Rows from block 2, named by matrix and row number. Rows with one number belong to one neuron. Each number is 500 + 25 x the weight over its row's rms, rounded and kept within 0 to 999. All counts start at 0. Numbers have three digits each. After the name is the row's rms in percent of the matrix's.
# fc1: MLP up (model.blocks.2.mlp.fc1.weight, 1536x256), inputs 0-51
# fc2: MLP down (model.blocks.2.mlp.fc2.weight, 256x1536, transposed), outputs 0-51
fc1.761 097:483489457487509486514462504511507479489534508498527518443485491473488494542549467491513520487529511473509465505531520528498489497494526540476495470515533508
fc1.762 109:439516520492530474474505488473493505515461572482490519487502512518463532493477412504485468481507468477497511496505522529502469531559473494499509470498498478
fc1.763 097:527492547465547489492494527481520495464480465510471539555531505509499491523543522487492488511482497515528503490495481487501483497481541526529487508503508463
fc1.764 117:461490486515481513550552494477523517498531483523498516518498487518505485512512498487499479510483509497481498506511491504484499515501515492476485500468492461
fc1.765 110:473501477524497460526525514480507492470487533494546497494455479486508487520495524491491481490487482507527523538508506449557494506487516530483504507508522506
fc1.766 097:523498491465508522478521486496508519522491454529511493520523513482471538540503519526439509468468513464518503530540471517482437473563493507521443529545453505
fc1.767 092:510472487472455496484511481491522514478486497534514555495509526510536542513481525546483508486481520502529486475498481522500514485543486479477504506446514489
fc1.768 106:462457494491524485460462490476515470519558445488488513508492491513497579504531502490481549478517498497505547509504512521469515514490536522499480469480462517
fc1.769 100:479511519489466500495526523433485523487475492489490475545497508525534496460526515482526500457486503524491495509519480452492510495485510525524557454542482501
fc1.770 105:531524458464492512478496486525537492486510486538502505486472511484518520553528546529492536517443530486520495483488536507497528494509502491505508514486482493
fc1.771 091:500485470491539505512505449514473480454493514536515500470511454518488512511501490524474491472502524517500504542522529532523475518485503521512482495480545502
fc1.772 086:528487487475490530484441514491520474460516510460519513507487484503507524480540518498454518484493482493475471496517491443538476572482492494501525545517517501
fc1.773 110:501515512477480500506502542508485493506497516553486527520557498549539521477505535479545498513502558476567484489473468521446486488486482495513509506502472524
fc1.774 120:508527499455512504514502528473497502523517486499474511490502506516545524512483539517484533517464476512500460482500498475482497524505550503488519482481501517
fc1.775 104:556509547516474488462456545518478524492479515496475475528519511480531540503491494467501486480523519521512487481513517436501480576509489503504500474512491491
fc1.776 104:506420491491497522491517500544499488485505450492516499516487479483519510529452464488461476482537470493466504492513483447544475486512498508456496540481470512
fc1.777 137:501489498533512527493504506512489543524479462499504533480497480520498508476479509493519500449473508539521445473539480477526501506491447472478476484524450530
fc1.778 097:493526489471528468502505495506490480476480461522482507530507544485486477500529504491506503474495512521470525529494468489504517484515498501461486470480497511
fc1.779 081:503472503483480499491545513516471521489519511542535462488479473448511467464542508507476493515535426514481512476509501482476455518528501524521523425478467467
fc1.780 087:525503504510449499517500473493520538500462519457452542545522524502514509510498490515512497489536496499515513460494496471468493500479513489511547560529538534
fc1.781 103:501519494508511488484493538487505503486485465532530492504515501493519492555517518480489534498508502511536508501529499486508533441522551530483537472487497466
fc1.782 117:492487457534493467472552525497512527499476477500509474519459499512491502501495479506475464536538498508520536471494505489529476489517474521505486452485525524
fc1.783 085:495465470505486462503487528529528535524491523476498529532509485485512511478486483529490484479480517508508518480468489481473528496513477460435522525482435510
fc1.784 110:472547503514494464492482485453522503467499538499532486522543493525498525469498463537504503490536465493524543490495471489490467498477521530535481532494532528
fc1.785 092:462484504518515511501484508504507504525479485516488527492506463478515497525485480501507510495451472480473478521520475538469504520502506513495495485522469514
fc1.786 088:509476485510443562456531519526492537501504463527509477482494493474511515472510526513506524532492501447492483517509498515507512504530458524545506468471519497
fc1.787 088:495472478568483491489500564530514465469459458476456491492510498481513502507488514497489501506512483497553501477498494473483524519513488473491474509557505517
fc1.788 111:513504541561482525509510473491522489491494494479521496476496465506473554523475487499499496488479477523507531517532519487463480470488526488497491448473519479
fc1.789 102:496527498475490519537486551507521495494460427470516507499457511524563434466495512477487476455508493515510473527468526459480498513506490472468478535504461461
fc1.790 113:490456500480497511481542504463506487474515526513499547518512506482513536527468469549499471463463504516510510484463477494530515474534523505494501497481482520
fc1.791 091:472516540506472528492521519470464520523519525529534473534503509495512447489511537487536535538469503505493466565496469529464456500535481513482512490524508524
fc1.792 118:503506513477508502517551528513511491471524503544524502490490481480484524521519459480494491561526516525524507529500492468505535512516505491495527509527532495
fc1.793 099:530484509486531556480527521484472501505437549491464542483492487471523501522492508494481477469513499472500473531485522525539518498500491520480487536465473494
fc1.794 110:499492492508508510528487506501487455507458544493542475503447475465533484504462515537518500480537513517468488528513482485494508495506519505487511524473496531
fc1.795 088:466505503497544494522529536488486522483516494482491522496507522490499474468475509510505547515528485511489511518474494478496503489493484501447483487524513516
fc1.796 102:523566462442460488483479484523500492486532526534489512468479490474463452485450532498524525531471517475548520473485512513473486467495503465468485524501515539
fc1.797 088:549495482505491494520485491511491521466479489520498498490519514500557546490434514485466506501525536547500449510507459507528498496523470477478485516496489516
fc1.798 081:473463528516463512455517495472472532454463499532541462499516477496470500461513496493473472465544492465500508500525525472469461533507488497509524459472472472
fc1.799 105:505515501462528474492507507532507465512503501517498479498467520534501500512499507467487465468498502470476502492521537528515486520522518517500514507549505474
fc1.800 091:452519494473546518487481465513469517499551427544494487501461515514495506501461527504511503480461495471515536537525501492483509483470506515524478513467515512
fc1.801 107:487491458496507514492529464518506479475490486447526499496526526478541530549496531503502529503483487533462496505497532506490474515524476464498465499504491497
fc1.802 107:510481489452505509520526507476474469485478455485488482435492477501503483488520510482498510516485532523474490473480500457477500477501523497503498519497483515
fc1.803 092:519486443469509485526500490513531467501489501480491505530478546558523540464495517527473503483493550494553538522481485482487504530556457487484448565493484481
fc1.804 106:521494480485515514492529512528473535460522473495518498476487529475486508494486533500499478541520458479490510498549488535489479514492496479500532536528483498
fc1.805 099:484504421507493525483467513511517485471525491489523514523556501481513513492524494499483502523428493496479513487502543470512497474521485496517476446501515513
fc1.806 106:544464501487553496491531488516512531468476507487471511523481522526477482522523515496467483500474518513513471519518519538491540538477548529528475453519475518
fc1.807 094:462477467453477489492482518511431541475460485505457482511492508545482441479481507501509533471458480472533506488458488480516498514490480474514516525481520520
fc1.808 089:483477519500468534478495550515494546500515502485499499506523519540516500505502504491499557497506513494497483475539466468499483539492468514505522484537461519
fc1.809 085:517476504499490492510504483511538502473481499511512513480488531507517506509485512493494466476500518519526527468548485498514535463484511458467453506497502475
fc1.810 094:438515520503472531547450521524503534494507545478471507544509483516509470482509495453478469466478491482529491465466475476482484536498493511464530469519503472
fc1.811 097:523448518440533487459515520480536462511504521511495504554503511496459472511494491499529468496505510462514516505505482536493483502525510505460483487502478487
fc1.812 088:560521493485508510519445506518475504476497508497546506531462481524514464524463459463546513495516500549502507473488487470496543460482493505430515496490487498
fc1.813 097:524478511476504524545520509524501510476526505472495528523452512505507508529530504508513465504517458539495514449517516537473488466462525496472515542485524502
fc1.814 092:497504504513506491492487502482507496496482499527521518481475505532497469490502544484540526489525479497501485506489496465470453489496459489502494502545534483
fc1.815 101:517538491509511501478469562478496558509505476545475491487466483485534500478478490511490465518509485468543544520441492501519490483484484506507494483510507518
fc1.816 106:491537472502485497518504538479502467528510514510508484532504527522500478471564544499524473516476465527460530494509447479494504500473501477489520501517532515
fc1.817 102:513529479488500499534522515465525508567462534500488533466441481495530498501501485514486553508515508516498528502473509520529480475482544469540464534509488502
fc1.818 093:483534522493483465485490568539514539488527541527532527477506484498539478546509545478527484539448481513487527513513430483510451480502483479488500510497512518
fc1.819 094:482504516512501491547486498447460469559461516540444498524492518471468465517503481523520506525505529489516500496479469516494499528476480529477497508488492548
fc1.820 109:508515427510538515470544509490540486489498477521514471492504493470488482501498497496535464528488520462503545474513485477487532476498458494477499523543508497
fc1.821 097:519532456522487520478497455460500508506536506481497528504529492492501533537517520522508510476487508492494513519507534522527516480527486494506466490524539516
fc1.822 104:505462555455521472516528528501506509492487492496504496528508482490461504474565518494530481486503492464556541515514484474523544484465532471461492488494509473
fc1.823 087:460511498480560480494476479477505521470504467522510510508467494493490535469506527480550515487465483475474542529498512486459489513476501509517481506505524501
fc1.824 084:484504487529529456529476516493524500562457493525449534516470466499491514520477499504539505539492502455462521531525507493485495538534557510515492501506505469
fc1.825 093:499474472512477484496471500495496476455543507495515494465483501531504484515526526493509503537503536517512481521540527519501467529529521470544463504492560470
fc1.826 083:557533472542504502466505496460495496529492484496500503504476523462498538539492518477473521476511488504528463514526505519535501483477555483506472470485487503
fc1.827 099:523509492491531502493463514490473481483471488518537512522466465526490488532505458506515494496509487500492496496480500476516527536517523490486528516422509497
fc1.828 095:500511518506485503523488473530472508478520555508525560497525521464540543473461497518508517490486532517477539510525486473508518513467518514463495556499482498
fc1.829 088:520499495485533491547523508452529528509503484483480522486501513523524525496531543497505501470505504509481485491486513507467518538497540464487479582533467474
fc1.830 094:571506487460528543476497492490482502497489518497502493483471483568473469476487472472496515462485510487474500536513578533540511475478508529530487494486497493
fc1.831 094:498526473455495498495490505451517496497503520488491537521500523526469508561475518508517490475505505534508456534508505503495538467450564519537481483492511490
fc1.832 084:490513559487495515497489500473453505539505492466480533499509527519536534523530525451515541522513518503474495515487477495456535507480515517479472501503506528
fc1.833 100:535498526476504490499544502464521493516472502518457517533503507511562496480465499453476496491503516461518516515485495545504478500506469524514488518569495494
fc1.834 098:488529497513557533487500462487513530509507508496464526477466502494487501440500443477524502495488502495538521500495541490507504502543472490542499500538500536
fc1.835 118:505500499495479497507489528498476520478491497523505504466505519491492494480537520460483519467471475451514496512462504505514457580505481502485482487518518483
fc1.836 102:468481512502549454442572497468503480465499466504533497523483529518508513502534503452494489496517459527482520522489475484525474490464472503543491464464532478
fc1.837 121:485531509507533485485456525498493495491525530529504453495522510540517541458488525486498518515540492505492487536502484490484460542473492531505523461517521506
fc1.838 091:478518539522470518507517540480492514483540535533518487497509541499542489503506505521460516469504477506506483499492520497529447497415536511511461481491500494
fc1.839 092:493552506517474547489445495502467467500499487493531521511483504475467502493489519461521488501514471506488495462485523486544492523489515500498495473494478456
fc1.840 088:499459510515500488479522493489494517493471505546523444475515488507474509495495489491458565538502441465482533490524494505509523512500515517470542488499487504
fc1.841 089:513505499483474516515501535522511513555488505483474502538447509516525503523484521488504497543473508497513495539518486501532523520526504523528500517509474466
fc1.842 093:454490474514491503482508555500534496454472511525465520493510458446498481482453522543526523518514545491509548500509479482503492535516491476509477501523489500
fc1.843 099:497523520503491481482499463472506506511450498475502502517469487480485486505523474467469520485492476435512513452514511522534498535484527527489436536531485503
fc1.844 099:512492500450469491508510531467499468508478536519520478491471529493470472491511511513501500532511510497500510515480474479500499465474556538471484508456527432
fc1.845 085:497469479496514507497482502534495489491501515541482491459465508512512465522472489515480477515488465487519514475526490500518537501483463492527509498514496494
fc1.846 090:510485510470475497464466478465441486476522550513504530506504486508467481530505497529469479498544538499486508484502468432466478498489521482535451457476524465
fc1.847 098:496506434533543479512490466535522498482568475510515506454532557490477499479517538539527510496474487468512542489525531511473525482503527479491505452513494455
fc1.848 112:522514508533464541438563453520489528496510506469469533502458521479496469501455526489501495504493544529549525477537499529525492469542522482480526471536490514
fc1.849 086:533510471515476486532490478471553515494461490501501527479497446530525508495506512454490466527536504524484494458493470495509516495483423503547524515501494472
fc1.850 080:472517497468504518510502486500439488551515489508530528533449476552531488519473526490495509477500486502461502544526509513513489488502519511478457499477497483
fc1.851 088:502501460523521514483496509501475490451507492527541533468495474520475477512495494515494492504481467474513513529489473492529496510507481542476471470533510516
fc1.852 086:503468507467539466504515511496470476465563508502531522518511493523570515504527493522467529513489499538515499529489513479514427477506512487487477502481492488
fc1.853 089:527452501518489470481469487475489479478552513497502512480542473504528488510497503492539506545522487522478508510519513504524525502470483478509457476534517514
fc1.854 115:516460501473548497485515484522486477454514525529515447504480505462484497460447517472516495514527459500491477479545518445486518493535431502498506519548464481
fc1.855 093:468507510460507502500523520484514517527520489518483501505514464495527520472552487469514510538481479522490491494486442482458513522516468504490500508495513471
fc1.856 109:500490497505504518499449544502546495514487534473486463534491489478483446490543509522479504533493529487524495514513496499487549468482472486500496543530499501
fc1.857 098:513548515479466481530513491497504533497456509514475540475463507500494492512521529478450487503542532481516505515514483490541490474475526515508493482502496487
fc1.858 089:524497497514536486508477510491486503539487473471485483510522489494515477507489505514497444500540509491470521525470514473470528527535507479479455554551478511
fc1.859 113:478488447472496508539534531514513514511490478466510511489525528513505501538542531479533501526513519481487503482489530505478508533515497503499489508465513517
fc1.860 102:506460500510496513520485504529510526493528550491456521482436478506506476536500472499538493491482498491485499511511485547521498542510503475505508514516477513
fc1.861 111:484500534484482514502471515507510519480490522537515491472496523500506535485507478499512509492446502490512520509517532517463523545555469459499491547471485549
fc1.862 105:484542511477528497470471533513499529512479556461509477521513548529475481486500510517482495512500500486486479423511491522506520475484510514478472513532513522
fc1.863 105:540486467508509493508507532517486507513569529491455489476499486456502531483533535491495490499466477502526508526530507488479486491504521528509499530471495476
fc1.864 100:498500476526525528545472499471489531448526479506523526463500481529499487488505446449507480475556488541503537488486502494477528490466524515558496463449495492
fc1.865 106:463492503508475510521523476520475521516510511444503469509502509515502511538500512512494518491540491530532471505516514519497483502506501529511500544518494495
fc1.866 105:501506501508557509523523488496504511501504476540484527527491482465486558503486500508452493487496467520481508473527481497536520475531569502497459490503493505
fc1.867 109:529531481512505489533493518512496471460506483527502450516510502480495519491515463519518538517488524496505426525479548506500491524510507527518502489466496503
fc1.868 077:497526467478546472517497488529501519474506491512518558538526507554522479480503466485486546509513470544531496527525505513509480470520480493471488499515487509
fc1.869 099:482497508512537457500514494534518476464504526499534485511482515430490502515512528531486505527536511526458494532502514487446491506529481505500480498561472514
fc1.870 092:476518490527512468480473521472504464492481519530455484476542519473519500492473509471468488496528527463500492468537520453481479520497504527525483514471472467
fc1.871 117:526491498474528462502495519507516487446519463473489471493485483498484480534486581483492491542523506519541467500500478492475526494537542516509536479513477480
fc1.872 096:547489484486469520475490519500494489498495524458518515499498500539490498503504533507553510461498511497441491520508516505500498524497456494509480491509496528
fc1.873 095:489534494482528496489496473504510476489498491520466554469491521530514470467516515473529495486465500510475570512470457492465561494537478469525459522517506464
fc1.874 114:464508485486510453489513494484503484522529518532497532509465506496495515478516473497518503532523516541497450489490501480462486525530490512496472469510496534
fc1.875 089:545515470479490508523504512514553475504506465503485515488499530514493531469490497530470512474497537478493460515478511503485525494523469543460503511487477510
fc1.876 101:487546471496505486515531490435501493538479521508510556516497487496493534521529486488488494489505483494537485487470520522514513457531512513492475497515476508
fc1.877 095:484519488502494484470513503487521536463494498511507517466511525487475510504520555479495507478467491479504498478465512493495483505500542486498518539486539508
fc2.761 101:493525546515506535474478494463499517473507509481507491498495483499519502461513508477475494500498474522458493531481499458518502489503499483524527505478499562
fc2.762 099:556527496533469515498484492508525519473505474460531492539486477492537477504470545508491544505509509463523476506461494476525513500450470498512482501496483520
fc2.763 106:548511460544473493510492479546484496495536507511468520460466501449490481518538484509472512459466497509477465478520479467473452513455487480546486440484489482
fc2.764 122:523493487485493456496491501493505471483487548499523506505505547474509490486528504556445495552504484540510458487474471528511483510541506525538478524523432490
fc2.765 129:519506450501522513490522482478503503456516503504462479494498524520474515499534519474545502504482493507516490501506516544461438439488492456537525506526478483
fc2.766 100:499487515491494474510474504500479528480517511521489512515486502536498467504469499499515482500493484541519431488515492520528563565486502446511509490469530509
fc2.767 098:467547505534523514475482567558510522487489499540490487519484496500521499481491534474510503551521489471533502504496470485487453495512467540458509486531509486
fc2.768 113:526491505466518509517497491503464513463489542519505487478464536467524449468493489505476516498494521529469486539498532477509506493464492520505487510491544500
fc2.769 097:545502477521514489545518494495487553507483478450498478544484451453485497455482483477485489521489506529506522497524483541522459542539492462486513523472489497
fc2.770 107:505523546514545470482496512536474520500507549503494521501523495510447519479466512495529546480541478549522501504495543524542455526468454512470485530509531508
fc2.771 086:504527506469510506487500530514474477532472533528497460465508478473519501521478523481523508516515455504483487488517514506487561514505533440483497511477501494
fc2.772 092:459514485504536498513499519518465505501517452502471515512497500532479492539479508495496494510513526516511499505475517528494515489462464522499487482518481460
fc2.773 105:534459517505501520529504486512475465483510477492481480520451537463485474486486528479468494541463520531497532466523497516460477499501495497482481502476514478
fc2.774 114:543472534516500529509499508481524497476493485524539446498482545563485485500509476479495506503522499476481494488518499504496551524476442483486521456487523499
fc2.775 102:456475496466505530545511505496491486489536497465510553478474464487527464485477480459497479494510500510512473495491493516513530469469522503488498492496493494
fc2.776 122:490503511475471498553488536504486528476490501517540503479495460466504555467528464508509501532474498514489504460524499524518481483481523529508451495530526508
fc2.777 136:496533508512512489452530532493556492527480489501539504543485503463485514497481533495508488548520485426516501535447522510518475494471464519531509508505501498
fc2.778 092:519486523507465519510524479506479499545506498480484476509488495509526517490440520523501470482494503496500496458486472531480485530492490478509479530490507487
fc2.779 084:560495489466482520460459478527466517509458494510513497522515487545488478510520447510487506523512531491483470469487508537479534447509453454512480541510552530
fc2.780 079:495507511509550503485526519515495463527539494526520480483493513497517493495517525494463507485493502538530543531485511542516525466513467503495505495473526504
fc2.781 102:483460519502493522533479473509510516478482501467463522494467511523461492518425495528462479494520481462485479468513538532467522506478500465501536508531476505
fc2.782 126:537490521514470479485491483529499520509457507490520482513532518467572559508523491510510490488506514461494487507477462494487513518508503478518517476513476486
fc2.783 071:523522491506502498485531488480471455517494455467467478485475506535483498460500493489509497539502452512527489519471546485505512512463501528526459485505474490
fc2.784 110:497508488530473478491521490512495496523489472465485512538517526504491470510503535466471510506475529507543498485472563504510505524480481485516497472504511447
fc2.785 094:488534514469490519508501544500472536492510502492504456535513485497475520465495511485496523508541528517513466507504508496498487475498510515532470506492521480
fc2.786 082:554519506495528534513519500487507524485519508522520501493456481519496487487473487487477469496493497523506466480504495497511514492489522477484488502475466483
fc2.787 090:508530505499482501476523483485558453534524529512487483545501520522477488501534460499513501467529498459507487487541515548525487470507525480507494558531497469
fc2.788 110:519528494485521487519516508487488511480493535518461493544491528514462464463542497451485525485527485445509533494506482521496476496434509495468502510488484505
fc2.789 106:493508529513499500458488493453507512477493497551494518487485469523452579519500493522469488512531512521504518499519496519509493505528478514506473475491515502
fc2.790 108:475509482554461477501441515478503498498497478507509531483507508487502439533489495476501513490535487485515462467513523482504525446476502444498465510476496470
fc2.791 074:506457498480504507494509530520523530519483503437485524454508525514542510465490495525490479493469500516545524466496510516508514498506478482512518500458466484
fc2.792 116:502502528477497464475546540536508517478505513475520532485487523463473497501502533533548502539488496494482506491486484489513493481470466483488476497516482502
fc2.793 099:511494504542488469561500464491520494517534466502477484502503516519479460474488497514489521483483443537477496523482506483509522537487528491509503444487477508
fc2.794 122:526533487512495498491505527502485548491522513493472505527515518499440542516516531498460496542493476489539474471473485478552515504513507524491454502499505490
fc2.795 082:553515492537489519479491533546532498517502491529558487484518527515540515491476519529481497472454485473497491507482501484531522544492548506521515511485484508
fc2.796 104:498465526493465490520502510494538510490550494506483458494500496512465481496529531480439555486509499530483514503485488543519509474495517463514503435480555442
fc2.797 087:434521532501525508477510585508511526513529549510525546500477507481485481506516474511475520516500490503522505496469503488468473525531505515489556485520500492
fc2.798 081:536510480478525484494522480549463495501495522513485517518495527551510516536511468496514505525523498523504491500503522526463544441507530497495504542483533519
fc2.799 104:536464496547472509487481472475473522482464502503534511470501453468488509529524532542443513496497499522484497547531481527526518510489484499499506542493493477
fc2.800 090:514461529470454530485546512474496514476430524448496504482466494499495499530521488480502500510511477485487484503481521542503531475520502482516475513550479483
fc2.801 106:511524534499501495484502524493518507483549489545526512516524507508453491472476485545452488464520454468466484548512491494531525514492504527528515515495505453
fc2.802 109:483487501522478492525488544529532502531521517546529505543465532491497552512502491522503528496422519465520491516521525545455488531471469486445476446499516508
fc2.803 093:486559483493529493480488494507525518497497494500500548516483461510471502508540456502523481498473544513463484478519526508483484500486504540474538466523558561
fc2.804 117:504511459530511486468514468481502493489520490535530484530453513488518524502488489440518493537505504546514460512487489437474486498539485496498534491486472513
fc2.805 095:477497546498492531516495501474475491492473479535461515486453488544514497490493518447486485475472523527493504474506483487496516475505507469485501538498492473
fc2.806 107:474524488491515512505506519479508457507531500499522485494515438478483554458460457512505486479523482502523495493488519511532509504514532506466530519479502491
fc2.807 094:471508516515503512511545517498541486537510509448492540492532503497512529499515536500522510519496440501519539483477541513495482484532526485554517455469464516
fc2.808 077:568513476465517537465522479510449491522442492493514451460436499514520467463506493487467473519490471536534449529504524509496497502492494494508488516485478461
fc2.809 085:505498501532461490461478490478472507509500523473542507507485506475503467500519463584486512509545489492501492532502506524491468509490495515497463536535481505
fc2.810 102:515450500488505471485509480508475494493469493504496511484522470490504542519518476515490513517470521485491517524531478503525493514498494497527514552458485536
fc2.811 102:497493515482485554501478454473508513470479499523477542462498544502540513513508512481461513537474519505482498484504513527474471529517552508521485540521490500
fc2.812 076:495466523492522508519489501503481535498496534531533525497495498515481461464487520548485494487493523463524494473520512491445519501498572472484520520529485517
fc2.813 088:503504497526452520496489487454476510492469516487546505487524521491501545544477535488475532528511509497479505509515502485483530502495531498556479469488487473
fc2.814 092:520513524474483511447507542540476526521530509526498473479504471500489558473515491520457514489474511534486486531513530548539491505506536535492553519507515526
fc2.815 093:500512487492497480483540463570515484499484502487513549525500525467487507513510481479472516529468491493480524476497507524507489492502488541485531492451522491
fc2.816 102:496480510515535496518527519525534486494506483506474511513487517519508556520457480524492531491482524507538508480536496508498480489526533498478493500502440464
fc2.817 093:505460526491527478476501481542518476443496480490549510486507479523467502539474488453571476469553471496498522516516532534514525500486467499509514482464481524
fc2.818 087:535455487475514499487533503480515473529443464478452469498522501551533530477485437500461468490516528525507497483474519512492527506527488474517493505552480476
fc2.819 094:486493482486538522509482497523554511482536461483537546492459500534509534514467510500522501463488508486505469479509502507516474461485507499494504510504537467
fc2.820 117:509500523494517499533505484487517511534499545480521556473510512520509505497504518514491515472515491502476442512505525511511503505496501458514503505481444539
fc2.821 074:482474511507532505511437516485450477508518480519480501502491471523486479473493495449530530511490535527505510493507509497489493488509528509456509499472507488
fc2.822 102:494499488481514496494468519512466485535469501485492511484486483513543490477460487504457510495509468546449473499510509481516497517516464521510526483484509524
fc2.823 075:518529467518483495495532498531505512505512515505529491521518525527522494470471496508513469545475512497536511469452506526491488511534516528462500514463488503
fc2.824 078:509509475486512523479524466526534496486491503522531505511502553481457500500474491471506505487470533510529496497468505505481456497540535492480468483521465476
fc2.825 073:456512542505466493504448498497526475539486518559515488546520499487523464452494472488513472498529469489519492495512489504512497483502464517490488504506514518
fc2.826 081:485443519483544490488492517509520477477475515484502502463506545554512478490472463532499512511503503492518525486510512479518528522519496504516482511540470514
fc2.827 096:518485542509469520489505500524539486500497469525477531499525503510471462510473531498482522493508504470498503505536495563497547474474543528495530492550442482
fc2.828 088:502516474461505481486503535475573485488464509503507494495488476506493500547519502505508507458527531518462494497516503484498498462481488487516465497539500502
fc2.829 090:503491494541485544471483509501517475485468472472534513529515486555466506511443497493488487493517531532523473510520512473509536521539499511506526487457502527
fc2.830 100:509469509503516458500527495488503499434523482520536459558504483495524548527491520528473485515479481485551498534496464463503487477513496454492504484486468466
fc2.831 078:490472510496541505506486502494464457473473490494529507433504420501481516484481522478523526505523491469441523478508528532509470562501520458440517483462502487
fc2.832 082:509445487485509537493520508462471512433468478497521515498476493523457462489460514508477486486511509482487486515532521480515527522536521458525483516485482486
fc2.833 092:480480523518494541528557469505492484471565476498492464486485509494474503516533535555487529531523463525497508507520504501495527508556523518505545489466460526
fc2.834 108:535510502509505481537531503557516513527533471509471445468472482493520469527510526497516511514476502539525550521462516509510504476491527492515469510496524507
fc2.835 132:502487492507535541462534523470494525501558521508518479535505464492480539531485476523551533530517513500457487480520493506488509460535504473487502497464549500
fc2.836 105:517510456521473513517484507530491534500465538481542501491518475498535531513526471549515494491485529502544487481489502496492525476541513513452485532526447522
fc2.837 123:494470493451461551463492529509510503495480492511515524475492526494484477496514493489521529438478501498471505514467538518487543471504477495460462519476543510
fc2.838 084:537477509472519516466451508558492491488468508562499508470506487522483480527515501455501515568530512497472496448514493528441509480518501514483502501517553537
fc2.839 092:511429527493529470492529514480506475480503506476474512459483525490510517512508513505496526505472532500498519480560503501480506493500509493519502507514468546
fc2.840 089:500565506517526538504521495519461504475494510468474545550489486526504512470566524503514456493450527501534514530479483474439490452512525516491471485506478477
fc2.841 086:544534490491532483462498485515469487438476471469530524498487469518461483507514474533486484527510492507512461488495523512507564478494521503495517507516479522
fc2.842 098:571498530485538524466516450514487534567518465512492505500496489565487542508546481498508483495494478465498489536476547485526538485462549494477481524484514499
fc2.843 096:499474470496507486475486494480495491505537504549517503503445501517500478532505501520543539491502493494471461531514545499494491509475477520516540460471481504
fc2.844 100:494518487494514477494486528525502501477486518484517512473507455498494487505492501504578520477516460518544506497518476505509507506420492453453477487524515533
fc2.845 083:491532484527456520476485502465483509517547504500514484500483504472515495472537471487457510495513506531538468520503492531495445519517508503511487477500522492
fc2.846 077:505470507527482456506478530515497511466499479468540463467489474455482484498499504523519532540479473498505507527477477514551486550511529529467538498492506488
fc2.847 098:511510513483437533461497505479491488491461478488480504517455466519488493517508442501478550497528504486498451489487476542534562508538508534510459496494508514
fc2.848 110:518470484470516424467489510496525545502510552524498500470515547516482534521488532507507524514529543495514526506525510544453432512480483472520485559525517545
fc2.849 091:464457504534481498482487525519395504474548571493511514509525517487509485505500483490487523462506516470491493556526502523494507527487509558474546487502482505
fc2.850 088:487469514532494464502495502451497545463547512475511493442455457473470521530505511528475483495490519500541468489550513484499540505512467476566455515490525486
fc2.851 093:474479512507466475502551528524518485511499517456461525495525514499517519483488521491456553559484485471530561475501493505445469468499516482536532486510459461
fc2.852 088:475500503506481531547488479519474527508488502518485504519511528467504488503497480501495503530498479490539478436510473443456500491492498494508499490504514493
fc2.853 086:510537527505473506505470497513472486522511494525522492525490514536512484469554470482479515510497491527552505491483465453495488486511480531522538482492489474
fc2.854 123:486521500530527532529527507509532513540492469502502553516525536500486500511487526467487519532485479525504476502475509510505491487525510531459491509477503508
fc2.855 083:530490466501494512519489487502518478460491473522461533486486512540520514493488509491520508472506500496521497490500513514501494523506515532473467501494477514
fc2.856 106:505493499486476504481482549506469491510473511527509511561501497509503513523485531448493497461493510477533487519480514528510463491484578477478491501498456480
fc2.857 099:488474513469529524479506534558538453517495505510495486513518532514527532505465483487500548498467488512465502489511480490499506511511517477519537492451478508
fc2.858 079:508485475494472517485522534522513487513494506476516517545450531560475528491471509499490511487519533554516489479519494493505494510490490492520521463476501537
fc2.859 107:534469555510497514500473517444452510472492510494493518533495465544472501479497501524468533514492484533535503478466454468514501480455526513510506515487534515
fc2.860 105:484537525520458516517483530499462519521507485514508474502496506481493537477499524482491519529544526536523485518478478500483475460463492518524481496536479494
fc2.861 114:486517491520545485526514483489542559510491463485480545522466492460490458498502501532463509501502476506487537474524450528514478487505508540473485475524507484
fc2.862 119:504492472551486507478506508501513493472466503500539530495491466511482467545532486460521505492496500499470460537491528508545466484537478461558465508499507472
fc2.863 104:505495498462498489502470503524464460516432531476524528505468515531467504477487473482474508497512475472516527500486518502513540514496546455503485469543516505
fc2.864 090:522487471511484492511495507540500520542518531484533540504539464500479514480480535513478521460454525472487505521509465476533482512478528537457486503525486529
fc2.865 104:557522488524518506443466542520567427487518486487510532520493519555486474515526506508485469496471522488469518487496493458531497492501480480498526504507515493
fc2.866 100:511467525506510509498507526493529520484452529458501542490507504500491494470529472503491530518495492448522557541495500508506488448524480496478534500560481522
fc2.867 105:534451528464508516429475493459481553501489518473516557507484486480485466475515490516485514488474473529476516521498492456514512527495512478481490517520496487
fc2.868 074:494473480488499525484451495430476487495491510477508487489455513469545487510508471517486498486478498490509488448497497458489508541526542508491515508466489527
fc2.869 095:503541488533512566491483521471504474562466497486470531458535513506491511452542529520520484504525503538458448489489490504505516509529493474501478524508527469
fc2.870 100:462468497518511538538494517500496527505526541510521487494467490490496493526556490542496516536483509524482464496506495533569462476518490496490524492519514471
fc2.871 108:502466527508491549514543482479457550522518516523544528478498520509487492469528434548478524486485482509462522498482483479509474475473531466541477533471503510
fc2.872 089:482504504512509478480505451499529520516540451502533459493492478488511537543520562500468482513502469478512492477490474468494512481498476504537499420484478516
fc2.873 111:522478480473487466506477501495525548473510547546480495525497454538488529533545501456487505502488509529516457515529538514524446515522519537476479484449522511
fc2.874 114:528521528506491478489499497462509525507482521504471505543489498483581527524510521489508464486500483484486482487458505486493482477523488475510524477512522478
fc2.875 078:453512508481507506486489524524549478463484499469554528528482500510491460497470497486494478514497478492480480489507524496516492536514524487492521475497529525
fc2.876 103:525462514516487486486512475495510503482485459512532480517459484531521485529471547494510528524498524481484465541526480521493484533502511528513494488479502519
fc2.877 095:514455488465511513494489531474520460492488491469506517503482486460478485524470473522453530539534516498539508491516506536484491499484469535501501481496487478